python train.py --dataset="crops of objects in photos (Visual Genome)" --num_classes=300 --norm_position="pre" --hidden_act="gelu" --head_dim=16 --bias="all" --conv_stem=false --beta1=0.95 --one_sided=true --final_lr_fraction=0
Rows from block 3 of a small image classifier, named by matrix and row number. Rows with one number within an expert belong to one neuron, the router's apart. Each number is 500 + 40 x the weight over its row's rms, rounded and kept within 0 to 999. All counts start at 0. Numbers have three digits each. After the name is the row's rms in percent of the matrix's.
After each expert's rows are labels from the 100 images, of 14976, where the router gives the expert most weight on average: "patch colour" is the nearest of a few named colours to the mean colour under the peak. Only what is clearly more common there than usual is listed. The data: crops of objects in photos (Visual Genome). In brackets: how many of the 100, against the usual share in percent.
# router: slot weights (model.blocks.3.mlp.router.weight, 32x320, trained with AdamW), inputs 160-319
# up: expert up (model.blocks.3.mlp.up, 16x320x320), inputs 160-319
# down: expert down (model.blocks.3.mlp.down, 16x320x320, transposed), outputs 160-319

# expert 9
router.18 108:501449541446430470503464494449468532487521471499553558451417493462527498526502461582484520462583540503539488544591481469496504425525433550517422454547556512539471531504436557545506483509514548509480520492468506518541491512451534522520515527493502574522494468443471439496458512590421481520459450474496477468466473493463492518454451588494556503466528566497502556477502517509544512545516527492449489553457502509474513512540561577548539557461466518507550535546447576555477519496501427
router.19 106:461505534448555465487506504483523418524496426501535472476463539485523490505493498466518464464569489505552488546550424452479516518502462493515437548532576551489458494527504522541517534553460541518461517541470431529524554481537558536534498531515410516464517502478420474460584470512498439554493503514459518554472543528479461490518527538466505462548507550450518532494475573545513562482532566509465499562486498455462500510528523568473476596387505507566570517485451556492457466512572480
up.0 120:599500405500500535500500500536522466500490441500440488500522570454500500500500500492500500499420572562500519515554483500500485500500429579500500521552500500555522584500479540500500500500520500515435536434527500565500535500536468434417500500500500498500457553434500500552506488450581420478538468467464500551500574500617447500500445442500500535513500500500500480500500512487549500568500429520410500599500500500500448500569500500518445500573415519531500579446527412500500479500472500
down.0 098:473500500563500468510537463500500492557500500500471492500513500500500391500415500550500500500500533500607448500545500500500500500440597500462577500500514500427500500443546478500500539521500500500500486515559426492409457500500509500439500500500366451500546484500572506500524500500500576500388573500500500443526500500408500503500587567500607500576525504500495572421500532500500559500500500500432433500500500452500500615500500581451500481500500500571484500500445500529500503500489555
patch colour: brown (64 vs 33.5)

# expert 6
router.12 087:591583457558395455472519555472553547496469465505496466518555525517483467481498484579414473540475514455539551460501527498506573530524533489431571459504523453492532485539459460482550496439460392508464487476462503456517488528489496457515483486495496548503502551504535534531559544452456594521494535569492430486519503418527551478483494467577435439494465569515483497501467477468433451435471470483528465438447528451466528489460526476547462446554487474532530536491508463534514516480508528
router.13 091:569495506510469482500517474477574546463504526551486450487550538532495442446493512558379418536482500461541516509530507466496566498584524522448493470509492499441543550530481511513536571453460505551524468464488479475568506522503494460468516529524446493537553577506557548545515542465496551527478498534445440474498541482509542459535529479565455469528411554461569489505409483419426455510498464440520458475489504476504545477518508434514440473572467506536540487495457462561535507458528501
up.0 086:481361507500500500500500507500570486488500500557500506578500452481473500500431500548458459500516500535540500500515500500500485463500500500571589500500521454500500480582500500617441431500511489500500500596453500612500586391500500601500500500500442511500500500553500441564500500500500429500424453553519500329500533500500500500543500500500464455569575449500500500500493460500500500500507500500514500500458503500536500500486568500500522505526500500558500457500500454500500500472500543
down.0 090:475468500496500566506500436500416539500500528568500484500500500500500468391472500500493488544570500487449522546500578559416500500500500500500500500500500538500500500500500483458542500484457494500500463500500434500424479570500499550500500500500619459500522500501462437480494528446500504500500500480500500555566500402500500500500477500500500520499557500432500498500506488419500500419500500552560500550500567500500500488500566535421548500532500455500500437500540511471500500500452534
patch colour: orange (30 vs 1.2)

# expert 10
router.20 104:527495454517467492458473543466529591478486483475485470502480583550519578410464461522534514546554514421523519510474594541499555484472540555500513528548494479444538533478426432488471454485455490539460494429395480501527409550425450507462480508539431494517501513476513565534530559519443539489598525452464461504452453453491546506523572521457496416507499530510438503482503530493462459563423469492521444566479529540461487516532504437482444504481569487435577543557477503549555498520438497
router.21 106:578492438447515493481482558500502480465526445469534503506468519502507527472531441492511477463561466557490514522480548571564575435509519548524462454520570468537487543542474550492506443487516446555452536422504480491509483577412456493437528479496477537494497489506470484571547535484459501490587615507529472520496441455515498491527523566487480470459408556571478446419497518518534444514464433514474476550510555484469440536534538491478490531433564499449579475565456441527508464495459482
up.0 112:500472473500500556500500500500536508538447500593532500500500553521500500500426500472544462500450500500500500530553529471500500390553493472500500450500467500471500500554500473534490525490540617456500500500500500548500500503453562558500500588500500468500500549567539500463478449509476500500531488500438500500442500500500478500590500500434500500517500556500500459500422500552472500500577500500500500500503560479572492500500454500512500547500500438500468500536500500551540446576448500
down.0 108:500500530519526500500548593500418455500500628508500500500500500441500479500500503576500500448500520500475500540500465547625466500500544490585577500500526539445500500500562500423500467500500476500500478535500500500500571500478460461500500516500500434500546489500528500538485531537500500514500437500565500500500368487453466500529577542500500500520500415500494543500453500460500500500571500500500543500492437430389500500558500500500500500500500461500500500529533500500500550559394500
patch colour: grey (65 vs 33.8)

# expert 13
router.26 094:472506530467421529481493471543595599527522449538575517548471501512479459482462546522488484541466567541483530510488493481479451514567490473525494527517518517519509545566436538544441467483540482502444442477504591547459485521509505515438437462447530539549527506484473535498503491497413518524546515551418445490486429508493555450473541472582500469502507564525487510484499427466497553491397542501561514492482520525526477552456449516526447552491466592554513489568548497513477573470531529
router.27 092:482490568451499488518493587530542568529516451508540528504495550495408428445485472526519505554544490490506523540605480429459497534543459514548487532515489524485464500520495465547380518435574431497501473489457573572538531508419468529531481522430518532552479485467530401533532478549438494528448518540450489523447519517492508452458517455553532484458588519441414543482515506502481540461472507502490451493474511511516443551444456463548551482533486569505503511536478536553529489481537477
up.0 100:500465500416542420443500446500500462530500500500500500500500508552500500434562586556500486500427500464500500497500500476549500420500541499560455498497500575483500465500500409586485500500500500500562500560480500461474500408486474537500500500500454500500555405500516506573532500500500500509443473566500548455456500533554430500568571500527500496500500500475500425500500509500500436423476451561500478536441500464510563449500500500596500528471500500585528444403497500500500454436500380
down.0 096:470490500549449500568498476500560500500500466500453551500500500538426500500413500500500500404552500413500500500500500500562557500500446500539500500500512463500500500500544500462500500586500500500560500500500464465512500397500500500489453630581579438528500526457500500425524552428500498573500395474500456567500500500500360576500591500447560411500448500459434500500467500500500573500545500500455500535546475500500487500460452564545500528602500456540521500391456500486500531500498500
patch colour: pink (29 vs 9.3)

# expert 14
router.28 099:511507519533485503439416541484535470545512488535501475507516472520482521537412469535514491500575494464488407497592563481536533509564576518513518409551484510454591492500518510471495483464518463501524512499516415418418535491522535488524503474521477582473458482370485482513516553486419464511514591436544494482472437447500520463527510535438472458532498502464488527515505488479483504488445495525528539527469498492423514495557548527515473580464514473578538558502471445533490480510518465
router.29 120:469482489536492465449505475474518450478451450529473424489522557526501548550491483461558496573562491489491451528523543541496555547467545509484472449518497489525592510414463443470454506475468524518472578544507422511484473492514509498472504516559441524419462459454425495482588522575472537518500514481604475480464467538475584544459513566432552505501532539491472578546473515573548445513450542519534527540538428468471486565457535530432569503479587540461550509566465554481425492455470498
up.0 118:542500477611500484515619480500544500500500500515543438500534500500566500500500500500500500500500500500492500547500536536500500500488489504451553500500500413500500500531500561532500413524500456500428500500500429500544485450478500538504500510557500443500428500540500500508442532503503500539500478500500598500469551500423462539564583500527500507547500500500550563522500440537500500535500592453497489453586500500500492454516500526525472460500500500475500500456500501423500500500500500
down.0 108:500500435500500500500559500449500500512535500500500500427527500435536500468424549500500500542500500500500500557500500500579509500529564500383507500525456536500500500500418550466500573500500500500500500500500476500470576500410500500528521383500390500500500500447463500500494500510500500500500500500443642446423500500438500500500482500444547550534500428500500435455554500500543500445440547500408435500500500437449446537475500508438500554588500429500574541500500446500500409500552500
patch colour: black (34 vs 13.6)

# expert 3
router.6 098:525519432507537560500515535543491468517473485466470481447560463462536491564425488495503567512546550514452441596507483539504439577569476457539594507492505495554525503521528462476505444523465466503495552565514530504565504470457471549443445531483571514440473477507582492476542465437449486516567464454508591514543504529457508503475477556503544500472505449506463500548593475501555461577475531438494579481558517485507493525513492442527498466516580503534463446524463540497485542487530557
router.7 087:545583520486519534469516443526480480562465543569458450497571418483497454497492560463475528529522499499517478506463470470489465596497508449558562476486470496572459432467519499479509508446478446538468561480540513483513461468449532436450481489443596538437463474513547491502531451449520521478498463479545558484538483499518488522419520582530532481460428489494512565524577510482528483521502552506497521480515528547469530493487462509497535468514512533522401478522505581491506517463462606
up.0 101:500407487456492500521500439578524471428542500473500540500500500500464500472500500500500500569500500500444500500447425529500500500474500576476461500500500423500510500576439500500466547500557510574500500500500552454453500500447500500500521481496500560545458568537550477456500510500500500451500520469500512500455500479500473500500500500424544494460500500568413500500427520500500500500500500614511500620475515483567500500500473348420500520500500597525500495500447500500500525500541472
down.0 093:484500500500464542578500544500500594512466450500500500500500596447529536500529500500500451517583500521545500500481500467500571500500500500500500553506486500480500554500556500500500430588495500471456500423500361491500500465500532500527517470622500438500500500500500500472440500500500500582500494500500472417500500435500500393500500408508500494500500531500500475500500457523500500564500500500420500577500471500547443609509622620529500523510500500500555500500500500475507500500500483
patch colour: pink (32 vs 9.3)

# expert 2
router.4 101:479493554549433436416473498513467493582451482521417467418505590545530499464512511524515442416548523481545509517528462542494512566502497493455499553531546508443475474543506430440554493585470493530477519471439464548514478499505517463481487517442458469476496517494490545509430511472543464589446469498502482554499386468519582482501549479523466495497522553472474515503472505491506499464522507470520442568426523476458446545523543527559508493476496557498496487545503538471461436523451533
router.5 105:515551506524426445442533487482460531534509511524448458417468578510516509457519440521514475457546544490544512482527449496443584554507484538491541518524537583490507513515489416451531489526496472573483469457430427552535483515532502410508445491440488514525490579426489513561514544445456501515485465541479469526506440443508595462506480504537501477578491510474512492479445543472460465479495488513537472529381493443478495500545541518552484500451468524550534524578505528508483438472497508
up.0 105:482509497478509500473478525477500557529600531500461500562441519500487500500500500500500493618500530500500500500531561500369551500500601480533570500500500522500500500421530437500500432500475579429474450455469426500500500500500500605500500453500468550549484450500500500460513500500496529404511500497500500426500559538500513558438416500500500561500500500551500500500460451500483500418500478500463500500500506414500500445463480488521495453500500478500565521513472500500473604502611501
down.0 098:500500420500500525500500500500500500500464469552489488506500500396500515500555500585504472500500433402500569500478583548491471550500572461500500444600537578500500407506500500500500401500565483588500500417500500476541500438500596519500454500536500500557443489500570483500472500377500500500507500500500499490500500500500500500500500440500500424407500500543513500500532500500512500500500500500424500455581500439455460469500500608500453460500438549500542520500484378463500500468538548
patch colour: pink (29 vs 9.3)