python train.py --arch="vit" --qk_norm=false --moe_every=2 --conv_stem=false --positions="rope" --label_smoothing=0.2 --grad_clip=1.0 --warmup_steps=1490
Rows from block 2, named by matrix and row number. Rows with one number belong to one attention dimension. Each number is 500 + 25 x the weight over the matrix's rms, rounded and kept within 0 to 999. All counts start at 0. Numbers have three digits each.
# q: attention query, key and value (stacked) (model.blocks.2.attn.qkv.weight, 960x320, the q third), inputs 80-159
# k: attention query, key and value (stacked) (model.blocks.2.attn.qkv.weight, 960x320, the k third), inputs 80-159
q.192:460500516500455490547500500547519500435500500500500488488500458500500500500500500500500452503500522500500500500500488478535500540500502500491500500547500500500508492444523500478500500500497500539478537500500500500500500500500500500500475500
k.192:500500500500481492474500498500500500487500500500487500516539465537500448508500500480528478562500518500500516500543543501500500500500500500466535500500523500500485500500526500500513509500488500500558482483534500463500500478500500463500500500
q.193:543539455448500500500514512500500482511500479477500500457500519433500500500500459500500520504500545492452507528506500484557511483509545526500500530458552545500500500500500500493500548508439513508500500473483500500469496580537507500454458500
k.193:566500483553471500448500453550518530484556531505530500467500488500445500520500500500557472462500540460452500507500500532500500500510500489500464500500500512500460471533500500552500527538520487472559461539489500500558506516537500511487554463
q.194:500500507512500500456527525500500500477500517530500520500500500500500500514500507500500448515558500462477500508500500523537472539468445500549451500500500453500500527446456455506468462477500500483504500458443500500511538500500468500500489500
k.194:500545500470543443500500495500500500500494500500500500500468500506516552482530500500468500500451515522521500493500500473435500500500500453535500476470572523521500467486500468500500500452506554538500500500500500492500500500548464500500516500
q.195:500517539475465500500500514500500500500527458500513487500500500480500442500500500535500500500500517500474490500500440476475500526573534500486479521530565488500500460420497500500500526459500515533449499500468424542495573555500523500500466527
k.195:500460500500500500501473525501514460500500538500528565562500496500500537500500530500536500456500460500500500505500549466500429500500500408500527509500500500560500560500539554485500500500500500500455500500518563500484534537519428477500500500
q.196:467500536535500543500473489500472500509500488500500500500465455534493472500518526501483500500497516500519473504499500500500508529500500487500476500488500500496500500460528500500530500500500500500485500500500500488522459500500500500500485500
k.196:495500500500500476454500490500500489479500500496500500498530500512500500500500500499504500500500500483486500500500483498498490500500500500469500500500466493489508521500500455500487523453500500500500500500500500498500500500499500500510500500
q.197:537500486500500500500500500476508516486513538500500500515527500500522528531457461465500462524474500500500566535500500500500517500500500500500500500500500507488500500525500482475500497500456458469478486500539500515482500478500500500500502500
k.197:496536500500500500500500500532465440559456461522456518447500500500500491521500500534500471500500489474500500524500505518500500500500500501523476504536500500500500500488500500500485500500465548500529468490500527500500539500502523474500500479
q.198:500515500528478500433461500458500500500500510500438500500505527500490465500500500500500500539500504500475538512460537591450496500500500500500450500500524500500532500509440500538500552471485500500450500500561500458500456500534480518500500500
k.198:500474500500500500507523500523461472500540500458500525506500500500500514515500556523459500500427500478519478485500500500500500500514500500485500424500469502500500500500549500473536500544474500500500556532500500500543500476500500500500500500
q.199:500531500500500500463500527500500456544453438500500500461483543500500500470500461500500528484533500415500521444500500563528548500478500500504500486500490500554521560523500500512427500527500556463546500513500530500510483500456518465500511519
k.199:500546500546530471500472461522533546500459500500438471500532500471500448536507492500500500500440500548568500500488540564500514500485500549500500514500500553434577500557529500471500446500500484547500509500500500469539500500468500512547500500
q.200:516500500540471490500445473500519529478505515500500506500500445500545505529500500500540500500473519500500502515479500500500500500500500500467500484500500500475500516500500500474500500526498487500464500500532500487500500474556500547500545500
k.200:500551535502457500500500522500500500528452456500527518500500500500521444500500500516500500522500500484500561460517500500500500500500500525514500499500534500539500523500550500500489500500500487480517500535500500537556531494487500500468500500
q.201:500500500565468500466457450500539578477550500528500537450500472500500500500442500500500500500474500500500451528500500481500473554526484500453500450500536544464500500500474452568521500458544514500473500500483538500489465479547473520500454482
k.201:486500524500523472500500500500438446500548478500500500468470500523500500500499572500481500500485465595487548488500490500500509534484506500529486489476500546500500489471557500479465500500470512500500542525516500530477504500487517500500514484
q.202:469500500477512439500500500527500500500481467500462487497500500500530557471500500500487500525540519504500428500500500500500517521474558509500500500500500507481510500500487552489500561500523500520500470500554500488500500463500478462547531542
k.202:500500500500442543500490500454501500500500524467500552484500483500506512500480500518463446483500500448500500544526500456527500500575455500500500500541509485474500524500527490500562452527500476505512476500466500463500500434537500500514500500
q.203:543540479537558490500479500500500544500477500500500500445537515463500521500500442438523500536516456509484500535500500455472500500500500486444544500539519502481500500500500531515532500500514500478500473500500514500500500445500500423500500455
k.203:500552500481531500547500497500500455500447473500500565500500540450542500466500500500556500498472455500460500503500500500536500469571506500481468525501580554500533500472500500500500500509506500487478493500500500456439479500534500424500500500
q.204:500432450500500453560541537500526450538500464500543489500500529530500540456500500500500525547536470466500500447526490500500542499478539528506536560550500556494498488539452500500500503500528556500500553500500500582500463479500525500514500500
k.204:534480500500491507543500553500494457562466421508500492500455491495500500500484552501500519500500491494500500441506500500500486500417500540533513500500473500544500445450500513496523500507512522472500500479500437502500500527500517500476528500
q.205:500500500538500500474500500476500481445500500499500500500500500500500501500473440500500500530500500500500511500500516500500534478536500465471530483520500500500500519500500500500488500524500500475500520500500500500500500500500500533500458500
k.205:500500482500522480500439500476500500500500500500500500494500521500518500468488500500549500462526500500500493500485509500520471500500500500500535500500500500500545544500500500500509490500500485541449490500500500500500500500500491500527474500
q.206:543443500506500500500500500500500443444500477485535500500500458524500500500500534479500467500500500545530518453500500500522500515500461538500500500469463500500440500500500490500516493500500560500500500500500500560500500469430500500500563500
k.206:500492500570500500544474500478496509500500519539526478500500521500500537500500462481565500500509500500500520500546488500466539467481542466463500500500536520500514500538484500500500500500542462500500500500500500500500500500500500481559446500
q.207:500500494500500457500472484500500580434562614500500473500542500458570586448500538562500477484500500500500500604465500500500500500543467500500500500500500480460449500569500483513516500500500444499478457500500469453500560524562500500589501490
k.207:503500500500500520451522500542500461546500500502500552433456500551472500523457524500500500500479537500416518500500500451500431505500500500476500500595500441546493500500480521500453563500445500500500500490500500500541541500500523500474504500
q.208:500500500500500515520481495500522527500526529500500505500500482500500532508503500500479516500442525500556500524489469500489500500500500488500500495458529500473500459493500472500500466527500498500484468500500500500500500551500514509456510500
k.208:539500500483553527507500458469500500573498500477503508471500500497470500500551500500484520498474501484502488522462500545500469500531464480500515498500500500505500460469485500505500500511500500500432500500487500500523500501470500500475500500
q.209:479500500529500470500500462532500512467500545500500500500456500492500500518440500500500443470500500500500500511484500500500478500528500438500500493500531460500500500489468500568500500501500500500500464476479500514449521518552488548502505466
k.209:470541501500500500489500500500500500500500503500500500525460500543540500500500522500488500545500500500541500486472500500500500500500500515500497500500500518519500536500539482500499498500532500536500500500511500484500500500500512537500500500
q.210:529500500490468500500500500473500500500463474500500500500500461500496500514501500452500535500500500438535500483500506500500500500522518450501500477500525500500500553500531512525541538483500453500500519473500441530478500523500500500500542500
k.210:500478541500486500500500500500500500500479538500504500500473500476500500523463500485500511500500479449446500500500523520553475500500500500506433500542522503546454458465500500500525487557464500500525500500509545500500500514507500500508500473
q.211:500462534512500500498500516500500500500500465521509500500557451500525500500535500464500553500500542500555501455562500500500538507500455500500500500500460475509500530500500500500470446500551500472481500500513500500500500539495500500500518529
k.211:500416536510500525500500491500500500497500500562507500485500488500500500500500500467500561444471491500523475522466535566533490538456471437524460500457442500477490444500495500435500514500500500532531487500500500550520500481558500489500564500
q.212:500501550500500494538500500469500493516500473500496478500464500508486526480500500510505500495500456505480507456500500522495527500488500465500500500500501500514532500500541500500500500484500548456500532530500509555500436500500500500500509535
k.212:500483537490500492500529534516519500500500500500536475560500535500500518476500485493488500500500483506499493468500500477500494542474472464500500500500500500500552500500500507500500500520500495500500527500500532528500500500500487500500500568
q.213:500503500500500496500500513500500500500500500500500500500500516500500500491500500470500500500500510527483500419537500503492500500453500479500500500479490495500529500500503500500517513500500552500527500493500500500522452491500500500463500538
k.213:523500500500500503500500592454482500454500500464500500498500500500500500500500459500500544500543500500500500412580500500554500500500468467500524500500475500500500475468500530500500500564500500465500529514537558500455500500461500500500500548
q.214:476500500500487489500433439519527538463561580475500500557477500467547500520500500457446500500471519500516466591500498478479500500567542484478500500450500500489510500547500480559500500500439400517492500477500500454535500529538463521523456451
k.214:500559500500500500427500492557500543498500400500498500426500500500531500496500500523536444525512551500500471500441557548535519487500529482456500492500500534500488500500445500512449530500500521500500500500493500506534525500516558512500451446
q.215:532500500480500508454473500500500472500453500500508500500537454500479500500500500475580500500508540500500500504500440500461500500500476500500500500479519523500500500468500500500500471500500477500580458483500500500500528464500500463500541500
k.215:448511521450557462500500495493459500489500490544500466500547537500500500437500448500472530568500500430521489500500535521500534500465500443500500500500500448438500500436500479500500448500500500500468466500500500500500500500500504462500518535
q.216:457528574500500518500500500475457500529500500528500500500500500500431466500508500540495500525486500481500500453500500458441482493500434469500480429500476500530500500441500505525500500484529511452513553550500500500514471500500500484500500518
k.216:500500500529500500500465440500500536524522500489500500500540500500500500500528500492500500455518500500558500567474500500495524521493500500426500502529500500498500506481500500477500537418500500528473500500500445500500530500553500449519500523
q.217:457509522578489497500500475500464500580500500500524500460500500500479500500500522536536511464440466500500500533500474500500500500475500531550506483500535512480475489467500538574500500442531478500488520500484500542500536535500500500500536524
k.217:444500522489500500500500532415500444443535472449473500546534486479527500500500521500500500501533500500500500477580494481472500517500535551500519487488448468470493511507533493451451483500476523512493545500543494500543500500500495452500473524
q.218:500553459500520553500524500500497507561500486500415500540500500543500500500522492500526541500509500500501500481485568533500502432500500500501477500500500500500540538538500500500500500508500500510500500500500507465500492500500500511465548473
k.218:539500515500500537564500500500561506499476524514500500533500500500500560538494495439500500500536500486568549500500500500510520481551500449479500476500500500535500500500500500438535500476500500500495482500500502500500497507500500500443500489
q.219:500500500500543447500483477500464479500521500517450556500441500500500500524428544521527500500500500500510478500500500457500500544538522470460500500572500500462500500500500557500548500500520500526500478500500500500531500471481500500500500544
k.219:545478436500474513500537500504440526500500515500449451500500536500500500500500500500500458500500533500500453500500473472471500461500500500500520574500500500500511441427500427533494500500549500494582503492495557500500500541497474500500465500
q.220:466515500500499503518500500453500500546465467500500478500476500500500478485500516522488500573476500500533500433525470500458500500455539489500545500520500475500534500464535545500500500460500544500464572500466500583442500506413500500500500500
k.220:467482500476494462500541539500500469500492500500498500500448500500492542500496534519515515500500500500480500462500500456500494500465500490500472500500500500506542500449500514469463465500530541500500500553537511542493459470483500515500518500
q.221:507500467500500534500512530554470500468500520511482500485500535517500517500500461500500531500500500525500500511500500440541511500487500500500530528514500517533547500514490500453511500500500458498500500447500469500500500500500483500513484474
k.221:461523480512500468500484500475500484500500513500537500447500490500523500469500473500523500512500469467535500500482500476500501547500500523500500493500508500483500500498500500500500500500500500500500477511456500500493500500500500495505522500
q.222:500522548500500500500464475500500520500526500530500515465458500500500500500500500557462500486475500500482500500500528500474500500520457406498500537500552500500500532464500533537500500500505461500495542500500546500500499500500465458467497500
k.222:466522500482500500500500513489465523473500491500520500476500481539516518467513500500500467500499495468500455500500500500500500500500500500500534452526500524500500500477500514486500484526534500500500500500500478473500500482500528500500495514
q.223:470500549517500486500480500500543500500494500434500500500500500500532502500500500500453478500468456500451500500500470510489479500500475545500449500478513451500500479500500500500536500500492541500450508434500549500500499498500529481500534500
k.223:466469500500500500469500500500500500500528475500500531500500456500469472551500500500500500500500503448513500486523500486500485500500500535500567500459500500500500516500500540481538500501500500490505500500481500520520500510500479529500582500
q.224:500500453500500534500489477544500520452534540471543500500500500500480500500500491500500500452500500529500500564496500492500484516559500538475500569500500471473455500546514460500513499500500482536474500486500500500500533500500500500500430469
k.224:500475531500500482500516571465500474472500460486500456538514500534460514445500428517500486563577528503500500441537454500500500482445500478500531500500522500500479500514494470485484436523500558440500543484500500519500500500458500500500500500
q.225:508500500500488475500470500500518500501500500446500524460529500500574500530487500457523500451519528463438464500532500486557458505514500500385500500443515508463502500530500500500500531500486500472504500500500506487500535538500500460500478500
k.225:500500500519500500500500425500502500466582565500458500500510500516531532559465531500500500500443500476518500552469530500475500500500500500500500500463488500500500536506500502460521500500500512536457445500500495500500500419531463500500500500
q.226:500500500484500471549500500500500511500536465500535500500497500469414458516454517510500500500500500500500500511500476500500509500428508535500434478435511500500500500500500480499472500487500500500467500500500500526446500542500500497500568500
k.226:500500563461500485512500500520518500500500486494500455500500500440500482532500455489454486500518500500500500496500500500493464500500535500500521524472517537500483500522500500464500482500500500524500506525500500562557500505500500500521500500
q.227:500452469482500500468500500500437500500500477500481494539500500543500500460479500500547560500500540500500470500459461500500504500466500520500500500567500452500500524500500500500521500500541474500520446500500500408500532518500500431500500500
k.227:509500570545500500500500492500500500462500500500549500450532500450450472500462494470487460544430500500543517500500500500500500500518444500500500510465542500550516500581500500458500500581500521464500442451500500500504498446516500500500539540
q.228:457500548520483477563512503479522469500473420500508500508481500500480529488519500495500551500500500520519515421531507500500500500478500500523517500500500467551500495460550551499500500500500553476500500500500500561494446500453490500500500500
k.228:534500482521500500500508431500500500500500529463494515500500500480550477500473445491527449500500483487460483549423515500508500454559500470500500524500500475515466468500500488524525549500500446500495500486467538500527485500500449490518500465
q.229:461500526500500500500500484456500500500500500500500491479472500521500524500504500438500500524500519500450536500460500500500500527442536500473500500474500500500500500500500500500559469469515481551481500536500500539522500481500496489500532500
k.229:500500468533500489461456500479537489500500500467500460500528519508500500500534500523576568536533500500500559500509500500509500500500494500511500488500472493500506500500500500504486463500500484500539500500500479536500513500500500500500500500